Weights of a small image captioner: 4.3 epochs.
Rows from block 5 of the image encoder of a small image captioner, named by matrix and row number. Rows with one number belong to one neuron. Each number is 50 + 10 x the weight over its row's rms, rounded and kept within 0 to 99. All counts start at 0.
After each neuron's rows are labels from the 100 images, of 14976, where the neuron reaches its highest value: "responds to" is what is common among them. Only what is clearly more common there than usual is listed. The data: photos with spoken descriptions (Open Images, Localized Narratives).
# fc1: MLP up (encoder.blocks.5.mlp.fc1.weight, 192x96), inputs 0-95
# fc2: MLP down (encoder.blocks.5.mlp.fc2.weight, 96x192, transposed), outputs 0-95

fc1.191:55 65 59 39 60 40 56 65 49 50 38 43 32 60 58 56 50 60 45 52 51 50 45 33 43 55 46 47 61 43 46 49 59 56 45 55 56 43 42 51 37 60 51 52 35 61 52 51 64 46 58 32 33 41 64 44 36 44 56 47 53 63 41 48 40 70 56 45 38 66 37 67 41 31 50 55 47 44 38 25 36 44 58 36 40 54 46 40 60 37 36 59 48 37 35 38
fc2.191:43 45 49 36 45 39 52 65 55 53 34 60 61 48 54 73 71 38 53 43 37 25 36 60 51 43 51 66 35 61 56 60 53 49 54 43 66 47 55 46 55 39 46 50 47 51 54 42 52 54 47 44 49 54 49 50 47 58 53 45 65 54 61 38 43 53 48 53 61 55 33 37 55 39 68 48 47 42 32 58 61 59 64 58 69 51 40 21 58 63 49 49 49 42 33 60
responds to: text has "people"; text has "few"; text has "ground"

fc1.16:51 48 51 57 49 53 49 56 65 37 48 29 67 59 57 40 60 35 50 30 56 64 44 44 56 59 60 55 60 33 45 47 50 49 44 40 47 38 62 36 59 40 50 41 50 58 48 55 49 63 53 58 45 64 62 49 73 52 56 46 34 59 56 42 53 64 69 46 38 62 56 65 66 39 31 55 49 38 56 58 32 54 50 48 58 63 27 51 36 54 52 50 56 50 42 67
fc2.16:33 44 50 50 52 53 56 43 55 53 32 47 43 38 43 44 43 54 52 47 46 75 55 55 55 38 41 65 52 59 45 61 41 47 62 57 60 40 65 50 63 43 60 59 42 57 45 42 49 62 43 34 48 42 58 67 43 38 47 55 52 50 28 39 50 36 53 65 68 57 58 41 35 49 61 54 56 51 43 39 58 64 40 58 42 59 48 69 62 35 60 39 41 55 33 28
responds to: text has "trees"; text has "sky"

fc1.120:52 44 35 51 45 44 54 40 55 45 53 32 50 40 59 39 56 43 68 56 35 52 51 48 60 60 53 43 57 49 45 49 54 31 60 46 40 40 52 35 31 49 34 51 39 46 46 38 58 52 61 31 49 49 38 68 50 82 56 44 58 51 67 61 48 61 53 43 47 60 45 65 45 56 51 34 49 47 20 43 50 58 49 49 36 44 42 40 46 48 50 39 37 54 49 27
fc2.120:58 48 46 67 54 52 50 53 43 51 64 37 40 53 42 38 55 48 63 69 74 55 61 52 37 69 55 47 45 68 43 33 33 50 45 47 60 33 50 38 63 44 51 53 54 57 62 46 61 48 37 59 58 34 59 54 54 43 46 53 47 54 40 36 39 44 28 81 54 46 34 36 54 46 53 56 57 48 59 47 40 67 62 51 54 41 43 46 55 59 53 46 50 46 40 59
responds to: text has "trees"; text has "sky"

fc1.125:45 58 63 59 33 34 35 43 49 56 49 43 43 24 50 60 53 58 33 48 41 44 39 54 69 42 46 46 60 39 39 47 41 45 43 42 68 54 54 20 52 56 42 46 67 45 47 32 47 45 61 45 50 55 65 38 51 52 70 49 44 54 73 57 53 51 52 38 64 50 41 65 55 44 50 50 58 46 57 55 34 61 46 56 40 57 41 58 52 56 58 59 49 69 47 52
fc2.125:49 53 61 60 40 59 55 42 59 28 49 49 35 56 52 46 47 57 52 58 44 38 66 53 47 50 49 52 48 33 51 43 33 47 30 52 46 62 54 43 47 72 52 26 54 47 80 37 56 48 43 52 50 39 44 48 45 59 29 49 68 54 43 70 44 58 70 41 35 48 60 45 63 38 54 54 42 50 57 55 62 61 53 55 42 60 63 51 53 46 45 32 57 41 50 59
responds to: text has "sky"

fc1.172:59 77 41 47 48 71 53 46 68 56 43 37 65 39 52 63 37 62 54 68 52 48 60 59 40 49 62 47 65 39 57 47 55 48 66 49 58 61 64 53 69 48 46 36 45 59 68 64 53 50 56 52 53 59 54 44 46 60 57 48 65 45 61 54 42 74 47 53 49 56 48 33 34 25 48 44 43 51 40 60 37 55 46 57 64 55 55 34 52 52 50 61 43 54 45 51
fc2.172:47 51 53 46 55 56 52 49 54 62 48 62 63 48 60 52 71 44 58 25 54 56 44 66 58 46 43 61 36 46 42 37 55 59 46 55 59 66 40 60 40 57 51 41 67 65 56 57 49 49 60 47 43 56 38 39 42 61 48 52 41 29 39 50 28 59 57 59 51 46 43 54 43 83 58 60 65 54 47 53 52 52 43 29 52 39 51 69 40 63 43 50 47 40 61 57
responds to: text has "people"; text has "buildings"

fc1.110:47 45 52 73 40 58 46 59 57 38 58 52 57 54 70 30 50 42 43 30 47 29 50 69 60 42 47 61 58 55 56 26 60 54 63 51 53 46 50 38 75 53 55 46 49 43 53 41 52 48 50 48 47 53 39 56 61 50 62 42 72 37 55 47 37 58 51 54 54 54 51 36 69 42 64 41 44 56 42 43 52 57 49 51 66 38 52 41 39 33 51 55 34 37 56 45
fc2.110:61 40 57 42 45 67 59 50 63 57 50 63 48 73 69 38 41 56 66 70 52 60 47 46 63 49 47 65 45 51 52 43 61 49 41 57 38 50 52 63 49 43 56 60 43 60 24 51 46 58 35 60 50 64 52 38 21 54 42 44 61 64 54 57 59 57 40 54 46 54 43 50 65 50 36 51 40 41 43 40 45 64 39 47 41 59 58 66 48 55 58 43 47 50 39 63
responds to: text has "wall"; text has "table"; text has "sitting"; text has "chairs"

fc1.132:43 40 58 45 51 45 52 62 56 52 38 52 59 55 42 67 51 57 39 66 38 50 48 61 55 30 47 46 52 50 49 42 65 53 68 57 48 50 54 40 48 55 57 47 71 75 51 45 35 58 49 49 51 62 44 44 45 52 59 41 33 36 49 52 44 43 44 24 39 44 63 59 52 37 43 50 57 47 34 44 54 69 59 39 55 64 55 59 67 60 59 45 50 36 25 60
fc2.132:48 63 45 62 29 59 40 49 37 57 56 50 56 40 57 51 41 51 53 32 45 61 59 52 48 38 67 46 59 57 60 62 34 37 54 53 34 42 38 34 58 43 57 37 52 45 41 45 58 46 40 50 51 54 59 48 53 43 48 62 50 65 50 63 51 59 57 36 37 48 43 34 53 66 29 43 45 44 68 65 35 44 39 62 32 48 66 65 33 54 32 48 54 48 51 58
responds to: text has "wall"; text has "wearing"; text has "woman"; text has "man"

fc1.143:47 54 61 29 43 47 45 40 40 53 45 42 56 56 50 63 56 43 45 55 50 49 55 57 47 54 57 57 64 42 57 36 53 57 51 59 63 68 43 37 56 53 43 57 62 46 48 42 50 59 35 40 46 55 49 46 41 53 44 51 22 35 52 46 38 75 66 56 49 35 53 57 49 34 31 41 38 73 46 51 57 45 41 42 49 51 63 60 58 31 54 36 69 66 49 67
fc2.143:40 44 48 40 26 38 43 58 41 57 55 42 50 48 58 47 48 60 64 74 48 47 68 33 49 50 61 44 58 47 47 54 43 63 41 45 60 37 52 61 33 53 44 59 66 52 29 49 68 59 62 43 44 65 42 61 49 25 30 64 44 55 54 41 55 49 54 36 45 52 36 53 44 46 52 53 50 45 52 45 28 49 49 42 59 62 60 60 60 36 50 52 43 42 64 46
responds to: text has "food"

fc1.70:54 43 62 52 49 41 51 72 35 57 46 43 49 41 51 39 57 57 49 34 47 39 54 66 63 59 56 53 63 43 59 46 44 43 56 54 62 46 45 46 51 60 55 62 57 65 47 32 44 41 47 53 44 40 53 51 24 42 44 51 56 57 48 53 27 53 69 43 54 42 63 49 63 37 54 50 67 62 34 47 48 54 26 62 42 36 55 49 40 69 29 41 59 60 60 52
fc2.70:40 57 64 70 69 25 44 49 61 51 53 45 57 38 40 51 50 49 57 44 63 47 38 38 50 66 35 52 57 42 52 44 64 43 48 51 56 46 62 60 45 46 59 40 48 61 47 72 53 23 45 30 62 48 58 40 52 59 42 54 49 53 52 49 72 53 43 53 53 31 55 54 55 51 56 54 50 37 64 47 55 37 63 63 49 48 25 54 49 59 47 60 46 42 41 34
responds to: text has "trees"; text has "sky"; text has "grass"; text has "plants"

fc1.129:41 64 55 45 36 31 53 42 48 66 43 37 46 65 52 56 59 44 53 37 66 48 65 42 70 31 49 59 55 65 47 60 65 44 36 65 54 57 53 50 68 55 64 58 70 71 56 66 56 50 53 53 43 47 47 42 44 49 61 54 77 54 49 40 54 45 55 47 59 40 51 44 53 53 55 53 57 49 43 35 34 53 39 40 43 44 51 34 46 59 44 48 59 50 62 37
fc2.129:48 55 53 46 54 50 46 33 51 65 53 62 57 68 45 56 35 51 65 51 36 54 79 48 47 77 36 57 52 60 58 48 49 67 68 54 58 53 45 34 50 61 53 56 52 51 44 44 54 65 55 45 31 48 45 61 62 54 54 44 45 49 42 52 67 35 44 58 33 43 54 55 60 51 53 63 25 51 59 39 66 45 44 60 59 52 45 37 63 37 43 59 51 58 43 51
responds to: text has "grass"

fc1.49:56 45 50 49 35 51 64 37 58 58 38 60 45 43 50 61 40 32 36 28 48 50 49 41 55 64 59 55 53 62 60 37 62 33 53 50 44 53 57 40 50 60 46 73 59 57 33 46 55 33 44 39 77 49 55 46 44 48 60 34 47 49 54 54 57 57 53 56 56 59 49 37 53 47 56 62 58 65 43 47 37 57 52 52 56 70 58 58 35 39 59 43 41 62 29 44
fc2.49:48 28 22 34 51 41 58 45 65 46 41 42 49 54 43 50 52 53 42 46 46 59 47 53 67 55 63 52 55 45 60 52 48 39 70 64 51 50 39 33 60 64 56 50 61 36 47 44 44 54 19 44 53 57 58 49 38 43 39 55 54 53 61 54 59 34 52 49 56 56 47 61 61 53 47 63 59 55 52 41 44 29 44 50 59 44 37 43 43 48 19 58 48 39 54 52
responds to: text has "wall"; text has "standing"; text has "people"; text has "table"

fc1.1:65 46 52 32 57 34 59 52 34 48 44 54 43 46 50 62 38 44 47 55 46 37 57 58 41 34 68 43 62 34 50 56 50 61 55 53 56 46 34 56 63 52 64 49 48 48 74 53 62 65 54 57 55 63 49 39 61 53 55 51 59 58 65 57 53 53 46 64 66 65 45 66 58 28 47 61 48 47 27 37 47 48 63 36 57 48 42 45 52 62 61 50 65 43 35 43
fc2.1:61 41 67 59 52 50 42 45 55 55 44 57 45 27 47 42 54 41 49 28 38 42 42 59 41 48 41 41 57 58 61 57 67 57 51 44 56 70 63 71 44 72 43 51 61 63 51 57 47 43 63 51 56 53 50 44 45 62 43 63 58 62 62 49 46 48 31 54 29 56 59 37 50 49 65 50 48 40 56 46 67 62 59 50 56 49 58 56 49 67 70 38 51 33 48 58
responds to: text has "text"

fc1.123:35 55 49 57 56 51 46 38 61 57 44 60 51 48 51 53 61 55 61 53 59 41 40 30 52 50 34 63 38 54 66 45 61 59 53 47 57 60 48 12 51 41 38 27 55 48 62 56 42 43 60 63 44 62 44 51 58 41 48 38 47 34 66 53 40 46 43 51 49 55 45 44 55 44 49 58 42 36 25 67 41 42 48 54 56 48 59 40 47 54 37 33 53 63 38 54
fc2.123:50 60 59 38 62 45 38 54 47 55 59 75 41 53 59 74 51 45 52 36 66 55 53 59 54 60 45 55 44 53 45 45 17 37 49 52 59 63 49 68 39 58 37 51 58 60 64 60 64 39 64 51 48 44 53 42 59 51 45 60 29 54 56 40 47 53 52 47 52 45 47 52 50 40 66 42 44 68 53 46 62 69 54 44 69 53 46 42 66 60 58 47 39 53 43 52
responds to: text has "standing"; text has "people"

fc1.116:58 67 46 60 43 57 57 37 62 56 53 48 47 54 54 39 40 49 45 52 33 51 53 40 57 47 40 59 42 56 54 58 38 36 51 54 53 50 42 54 55 50 30 47 49 64 37 30 47 51 61 34 43 49 40 62 63 60 58 55 66 45 41 50 39 56 75 61 43 42 42 59 56 49 49 60 44 58 55 39 50 45 51 48 38 58 45 50 51 39 24 40 28 19 55 33
fc2.116:47 38 40 48 49 24 40 51 32 48 48 48 36 49 46 48 49 55 57 51 48 40 66 51 39 59 45 46 64 41 56 51 67 48 57 47 66 46 58 30 43 43 56 40 64 42 51 52 39 40 34 47 48 53 48 37 41 46 32 58 42 43 48 39 66 39 34 43 35 58 66 51 64 50 66 52 50 47 62 55 49 52 51 67 54 67 53 36 54 44 76 59 59 62 54 70
responds to: text has "trees"; text has "sky"

fc1.103:39 47 37 44 41 50 60 36 61 53 37 69 55 73 45 51 61 47 68 41 43 43 73 40 64 41 44 44 53 43 69 55 64 58 49 52 43 49 49 40 57 54 47 45 50 52 64 33 53 60 68 49 51 36 49 53 52 48 46 43 34 37 45 46 57 35 63 39 42 42 45 52 49 52 23 42 39 63 52 67 43 36 41 48 34 47 44 45 51 40 53 59 43 33 61 50
fc2.103:54 53 43 43 57 48 45 40 57 52 41 58 51 38 39 38 46 63 48 65 56 61 54 67 64 51 55 64 33 45 58 37 60 65 58 53 56 66 41 61 31 56 42 43 36 57 53 55 42 48 58 41 45 56 56 41 45 38 39 60 39 61 67 51 45 62 66 49 57 46 57 38 52 64 67 53 44 53 56 43 45 66 66 69 49 37 44 61 73 65 45 49 46 70 37 42
responds to: text has "people"; text has "grass"; text has "ground"

fc1.91:51 46 44 62 49 29 59 52 61 57 36 41 30 54 57 66 78 62 49 61 40 43 51 44 57 33 57 49 49 44 53 59 60 66 50 46 53 26 41 63 38 51 38 56 38 57 72 44 52 55 57 38 53 52 53 54 61 52 48 51 64 45 51 57 34 54 40 30 52 55 58 43 53 50 45 55 42 37 55 39 45 47 33 45 61 60 52 45 21 57 56 56 55 42 45 42
fc2.91:46 49 47 46 53 50 46 59 49 44 53 72 55 50 56 39 57 43 52 64 50 39 37 60 64 48 56 48 78 45 47 37 46 57 66 51 33 58 50 46 52 64 58 59 27 57 48 51 44 52 45 24 51 47 47 60 49 48 64 50 32 69 54 52 46 48 54 35 57 47 49 57 41 54 56 53 60 65 33 24 44 52 66 68 56 60 37 59 31 55 55 50 40 40 57 47
responds to: text has "grass"

fc1.161:54 33 39 36 67 57 36 66 47 38 37 43 56 61 55 59 53 58 49 40 68 64 42 58 65 49 63 68 44 55 45 53 47 52 67 44 55 45 46 36 52 58 17 52 54 47 42 53 58 34 57 58 50 53 41 50 61 38 48 46 43 48 48 46 29 29 35 53 46 48 64 46 37 51 37 53 49 47 47 44 36 47 48 54 50 34 47 56 43 43 61 48 49 41 43 75
fc2.161:54 51 41 35 60 65 38 50 40 44 38 45 66 46 51 44 68 56 54 32 46 37 32 57 65 49 39 47 57 42 45 53 52 47 47 50 39 34 52 42 45 47 46 68 66 51 51 74 73 57 47 52 46 66 56 66 52 37 37 49 54 40 51 50 50 60 56 52 61 46 62 57 62 44 23 37 63 36 53 47 42 55 50 42 49 51 56 65 40 64 62 44 45 38 40 53
responds to: text has "wall"; text has "standing"; text has "holding"; text has "man"

fc1.24:46 59 48 51 43 32 48 45 49 52 23 48 67 67 37 60 62 49 41 44 54 55 39 52 63 33 55 50 55 51 63 58 49 42 62 42 60 67 46 43 40 59 54 49 71 50 55 35 55 40 67 43 50 38 50 40 51 47 47 52 33 55 41 49 53 50 65 43 32 63 52 53 57 35 42 66 29 57 37 48 62 75 42 40 41 47 57 58 36 53 39 50 49 48 49 45
fc2.24:38 65 34 35 43 32 44 46 58 44 46 67 53 42 61 50 38 44 41 32 53 36 49 50 43 40 40 44 38 53 53 47 51 36 51 69 41 54 58 58 61 61 47 44 51 43 54 41 38 63 44 40 51 42 57 57 46 64 54 46 53 67 61 55 63 44 42 38 31 36 31 43 66 30 44 52 38 70 54 54 49 59 55 67 42 43 59 56 50 57 71 49 46 49 37 50
responds to: text has "grass"; text has "trees"; text has "ground"

fc1.71:52 37 58 26 54 48 54 49 35 55 54 55 35 44 65 57 41 33 43 55 51 53 46 49 27 55 37 65 58 72 51 49 52 55 41 44 47 61 47 43 56 41 40 56 62 33 40 48 39 59 50 37 50 49 31 60 32 49 46 43 78 53 38 41 66 48 48 52 52 56 56 46 58 53 41 48 31 44 61 40 44 68 43 54 57 46 33 53 43 37 36 49 62 48 46 46
fc2.71:39 59 36 40 56 51 51 51 47 46 54 48 44 50 58 50 47 56 63 49 56 59 44 53 69 58 62 41 52 32 29 51 32 44 33 36 31 55 37 66 58 45 49 44 59 57 45 52 58 46 47 72 70 33 53 45 55 42 50 42 37 53 45 52 36 80 51 27 53 42 64 55 40 64 66 51 53 60 47 56 58 40 47 49 45 49 60 41 65 61 57 50 44 47 64 55
responds to: text has "plants"

fc1.163:48 47 60 44 67 54 46 44 44 65 48 53 57 40 59 60 43 52 43 39 53 58 67 44 59 47 45 51 51 49 58 40 50 54 47 48 39 66 61 37 56 37 53 50 43 44 58 60 43 42 57 53 55 67 40 61 39 65 44 42 70 45 51 69 78 49 40 29 39 58 52 53 61 35 39 35 43 26 46 58 52 61 50 60 38 63 36 53 53 58 71 49 44 63 58 48
fc2.163:37 54 39 49 31 42 62 42 37 64 54 40 46 58 69 35 51 43 54 52 55 58 36 65 56 58 59 41 45 48 50 56 43 46 51 55 56 40 41 65 46 56 53 42 31 49 50 56 53 32 54 31 45 48 64 56 65 59 53 49 55 44 59 54 33 51 48 40 48 53 48 29 50 61 58 49 77 74 38 41 54 38 47 33 47 47 58 34 60 43 34 44 52 34 51 46
responds to: text has "sky"; text has "buildings"

fc1.160:44 31 43 59 30 58 56 35 73 47 45 66 52 45 49 39 32 47 39 45 41 41 33 54 48 48 60 41 55 56 44 43 56 40 52 30 52 51 50 55 43 58 37 37 50 52 49 56 60 42 59 52 65 39 28 51 37 50 55 53 59 33 52 67 59 70 46 37 50 57 46 48 55 66 41 57 53 59 40 50 42 70 33 38 52 51 51 55 41 40 57 41 68 60 60 46
fc2.160:52 55 53 50 63 45 43 55 32 23 48 42 47 58 49 39 59 25 44 43 37 54 59 67 40 49 41 43 58 49 57 58 65 52 52 56 45 65 58 53 61 39 73 75 56 41 49 51 57 52 22 45 36 64 60 58 43 45 51 40 43 63 50 46 49 32 44 69 44 49 34 50 41 47 42 61 50 45 51 42 45 42 58 60 46 39 43 52 61 52 46 57 36 44 51 48
responds to: text has "wall"

fc1.23:59 47 47 27 55 65 66 58 49 46 48 59 55 48 57 49 38 36 50 53 27 54 49 50 45 53 49 71 59 53 61 49 55 51 46 41 30 52 49 51 34 48 51 58 52 63 56 51 51 46 50 53 38 74 42 82 41 40 46 46 50 40 38 41 51 36 42 47 41 54 50 42 47 50 40 56 46 51 25 67 59 56 34 58 65 37 36 52 50 70 60 54 53 58 54 43
fc2.23:36 51 58 48 35 39 56 42 60 51 56 19 38 55 39 57 57 69 58 54 56 52 37 51 47 59 60 33 65 53 46 42 50 47 55 35 47 32 54 49 61 65 39 46 62 50 64 34 50 48 62 61 53 28 54 25 58 53 43 41 68 46 47 60 42 53 64 47 62 44 43 49 57 33 47 52 58 50 57 48 36 47 49 46 39 62 55 37 63 47 45 51 58 44 53 62
responds to: text has "trees"

fc1.181:59 42 45 65 61 59 31 48 50 54 39 40 44 57 51 64 55 49 54 40 46 39 61 47 55 57 55 29 55 52 48 65 48 20 65 46 47 45 69 46 62 70 47 43 58 54 46 55 45 53 45 56 53 44 36 44 43 52 54 49 54 56 53 57 40 43 59 51 47 62 45 34 69 44 55 58 63 60 56 61 41 58 52 25 43 56 70 49 34 66 47 47 27 51 43 41
fc2.181:37 55 61 29 36 57 46 38 55 46 51 50 64 59 57 63 52 62 37 42 52 48 53 42 72 41 39 39 52 52 50 38 58 50 52 31 64 50 45 30 49 53 53 49 48 46 53 40 51 47 44 56 42 45 45 56 61 59 47 27 66 62 44 36 46 63 50 65 58 32 47 66 36 63 49 53 30 41 60 52 48 55 49 57 61 38 33 49 56 51 53 62 33 40 68 42
responds to: text has "sky"

fc1.88:50 71 43 54 57 51 52 61 59 51 47 37 59 53 60 55 53 66 44 68 50 74 44 66 56 45 54 54 53 53 40 62 54 66 39 52 57 65 58 42 48 39 47 43 48 65 54 38 59 43 30 55 43 54 46 57 51 47 55 39 52 61 45 54 57 57 51 27 45 51 49 60 31 43 42 64 55 38 17 49 46 64 58 29 49 46 35 47 63 52 43 39 49 54 66 50
fc2.88:51 37 46 55 42 46 56 31 53 45 42 66 50 59 52 45 47 74 43 37 45 49 38 39 33 55 40 50 57 49 67 34 62 61 47 66 52 39 60 37 57 65 51 49 67 51 61 45 51 53 53 54 43 41 67 52 36 54 55 31 67 38 54 49 57 62 35 54 39 57 53 58 31 46 51 53 62 59 47 40 32 66 32 55 61 52 49 60 59 43 40 58 51 50 28 46
responds to: text has "sky"; text has "trees"; text has "buildings"; text has "poles"

fc1.72:50 46 56 69 67 41 56 40 48 45 47 47 34 83 58 41 39 33 56 35 51 45 49 45 47 50 55 51 62 37 51 65 55 53 47 63 51 54 53 48 44 42 39 47 49 59 50 68 59 54 46 59 65 53 51 51 33 53 29 62 48 69 31 43 68 42 53 51 59 35 63 55 47 61 40 46 61 59 51 46 64 48 31 62 57 49 53 54 41 49 54 41 62 41 39 35
fc2.72:51 60 60 32 31 50 49 63 65 47 53 83 63 51 53 50 50 39 53 77 61 55 44 50 36 65 53 38 45 30 39 50 33 53 45 48 43 50 58 41 37 42 42 50 51 57 51 41 46 52 32 28 52 39 63 51 58 42 46 43 40 51 56 61 59 50 36 67 48 48 67 42 50 37 59 42 53 57 51 49 46 43 39 46 65 48 51 60 57 56 43 46 44 48 62 39
responds to: text has "trees"; text has "plants"; text has "grass"

fc1.147:41 34 46 48 53 41 66 57 54 52 52 57 41 58 61 57 48 50 40 47 51 53 46 44 53 69 56 63 40 34 54 56 55 56 66 57 49 47 40 52 54 67 38 37 48 63 46 38 58 60 60 59 45 58 57 75 47 64 53 51 32 44 63 54 53 61 63 55 53 69 57 48 46 52 43 60 65 73 58 34 57 52 54 66 32 59 50 62 59 34 58 38 55 69 39 41
fc2.147:57 58 49 39 50 42 55 49 58 39 57 43 49 47 62 61 53 53 32 59 54 53 57 28 58 42 71 64 42 43 58 50 42 44 51 51 45 54 44 56 68 60 54 65 58 64 55 61 46 66 47 35 56 39 48 40 43 56 46 44 60 67 33 72 58 46 40 36 54 57 42 40 52 39 36 63 54 40 40 56 55 42 66 33 32 46 43 58 40 41 37 59 47 72 60 48
responds to: text has "people"; text has "sitting"; text has "wall"; text has "table"

fc1.53:39 48 53 38 44 45 37 29 37 41 50 42 51 58 35 57 48 35 55 44 58 51 49 48 51 45 47 49 46 57 57 58 37 47 37 43 59 50 53 34 69 46 48 74 66 63 48 50 66 79 48 39 49 67 36 49 45 67 68 50 55 47 47 62 60 38 56 40 60 51 49 41 41 51 51 58 64 68 49 35 53 70 50 65 38 50 59 56 47 49 34 38 48 42 45 48
fc2.53:54 59 53 44 62 26 53 62 46 60 55 39 65 71 58 54 42 39 54 43 56 65 58 71 65 68 43 57 38 48 53 60 53 56 54 37 42 43 44 40 49 52 63 52 42 55 55 68 39 55 54 57 48 60 36 50 79 52 56 39 52 43 49 42 24 47 55 65 62 60 53 53 44 57 35 45 55 62 38 53 43 47 48 55 64 44 46 50 42 65 52 65 60 48 41 58
responds to: text has "people"; text has "standing"; text has "sitting"; text has "table"

fc1.37:53 61 39 55 49 54 47 57 54 55 51 34 54 35 57 51 46 57 47 47 63 53 42 41 52 49 44 50 47 36 33 48 67 67 60 39 71 40 53 54 35 66 52 36 72 44 61 56 64 44 61 43 63 58 40 59 40 43 52 50 42 66 63 40 53 77 47 49 44 56 52 44 72 72 43 48 36 57 38 52 50 34 54 36 55 44 46 47 47 52 53 65 57 34 47 49
fc2.37:52 61 26 40 52 44 49 60 30 59 46 54 58 50 53 74 45 38 38 45 39 58 59 46 53 53 50 47 49 50 45 52 42 63 46 54 36 47 57 42 71 55 50 47 55 50 46 63 53 53 44 70 57 61 57 59 53 72 65 52 70 51 55 45 49 64 26 44 29 58 49 59 56 37 44 42 57 48 44 39 34 61 48 74 60 60 59 54 62 51 31 56 50 51 55 50
responds to: text has "people"

fc1.98:50 46 47 45 63 55 47 59 57 76 40 53 57 47 62 52 51 56 55 26 53 36 57 58 45 50 57 49 62 49 50 62 36 51 39 59 48 49 31 45 56 43 36 41 43 59 49 44 59 45 46 44 61 56 50 54 48 55 38 58 52 53 37 45 68 56 67 50 59 57 40 38 52 17 61 70 69 60 52 54 65 39 43 69 67 51 53 50 33 53 54 58 50 48 61 40
fc2.98:62 42 45 56 58 53 50 57 53 53 61 49 46 49 45 44 51 52 49 50 60 52 47 47 39 39 32 25 55 49 35 60 44 33 58 51 46 45 77 48 47 43 50 48 60 48 40 54 61 42 44 43 52 48 66 56 55 40 42 57 55 41 58 45 45 31 40 47 45 47 71 47 34 53 42 27 35 42 65 58 51 54 36 59 36 46 28 49 41 59 34 40 73 56 44 68
responds to: text has "trees"; text has "grass"

fc1.89:66 52 54 45 65 54 51 61 41 53 48 43 47 48 53 63 38 41 52 46 42 64 47 53 49 38 75 26 42 49 53 44 35 52 49 46 62 40 50 54 58 58 54 72 41 62 59 72 33 56 44 51 49 52 51 56 65 57 46 32 54 67 39 49 49 55 52 48 74 71 53 66 63 36 45 58 60 49 37 45 44 51 56 44 36 49 46 49 50 44 68 65 51 42 48 38
fc2.89:57 40 48 59 63 24 39 45 48 50 41 40 37 55 34 42 46 51 44 41 68 47 56 62 42 53 75 44 54 52 61 55 52 63 50 48 54 44 63 56 39 56 56 39 57 59 53 63 32 38 68 39 60 50 59 49 52 45 48 38 41 42 55 54 48 71 65 54 38 60 50 56 59 36 42 51 35 32 49 62 54 42 49 44 42 45 52 59 53 69 72 31 53 55 40 49
responds to: text has "text"

fc1.164:45 35 44 57 49 35 63 35 50 65 44 54 53 44 43 48 32 66 53 44 56 47 59 43 39 44 50 45 50 30 51 62 46 62 47 48 48 31 51 45 55 40 40 16 56 41 26 56 39 52 69 50 37 46 48 44 55 54 44 35 47 42 51 39 44 56 44 65 62 51 55 47 42 50 34 72 47 59 45 45 46 36 45 49 45 37 53 61 56 50 50 56 50 29 40 38
fc2.164:56 72 40 52 47 69 56 52 62 34 48 52 45 67 58 60 62 47 52 47 43 31 47 63 49 34 58 49 41 37 55 59 35 30 43 44 53 49 41 53 62 47 69 70 57 61 73 56 63 48 54 44 46 51 39 52 55 46 48 53 41 50 61 57 61 48 40 57 37 41 52 44 61 55 61 46 48 31 56 42 40 44 49 50 60 57 44 52 41 49 51 32 47 70 25 59
responds to: text has "standing"

fc1.113:45 46 43 41 35 49 67 46 59 39 41 43 76 61 47 55 43 67 54 42 51 60 59 49 62 47 51 54 68 47 70 57 61 40 54 42 59 38 56 38 55 64 60 66 25 60 60 55 44 50 47 47 49 43 58 44 62 59 45 60 67 42 55 57 19 52 50 42 44 56 57 51 48 59 47 60 40 42 33 39 47 32 42 60 52 53 65 55 39 53 45 60 56 53 56 45
fc2.113:51 65 46 40 40 67 29 51 34 64 67 52 45 52 55 40 45 60 53 51 44 43 48 62 64 50 68 57 40 52 51 43 37 63 40 53 33 51 64 43 38 52 41 54 59 55 46 59 50 49 57 55 40 49 42 51 39 34 41 43 33 35 67 34 49 54 50 40 57 42 61 49 33 49 61 51 48 70 64 60 43 43 60 61 51 34 56 52 54 74 56 53 70 56 41 40
responds to: text has "wall"; text has "table"

fc1.50:64 48 52 48 58 28 55 48 49 39 40 58 44 65 50 58 41 56 44 54 47 43 56 48 63 47 59 60 44 32 48 62 50 33 48 53 66 40 58 59 70 43 46 50 48 56 42 49 52 41 47 44 48 37 57 73 49 41 40 59 61 42 41 62 44 45 65 29 66 56 67 49 59 56 50 33 39 39 46 37 34 66 63 41 41 37 70 48 59 47 53 59 54 63 59 60
fc2.50:53 61 46 46 54 46 25 60 53 43 57 29 49 39 38 44 58 71 45 43 56 57 32 44 61 51 33 54 56 62 51 42 54 50 55 52 60 61 55 33 36 58 42 64 57 53 69 56 38 41 48 68 50 39 40 56 47 56 48 60 36 53 32 65 45 38 40 63 33 66 40 43 29 60 55 41 47 51 61 55 40 55 41 61 62 46 41 53 44 57 56 46 42 48 61 57
responds to: text has "grass"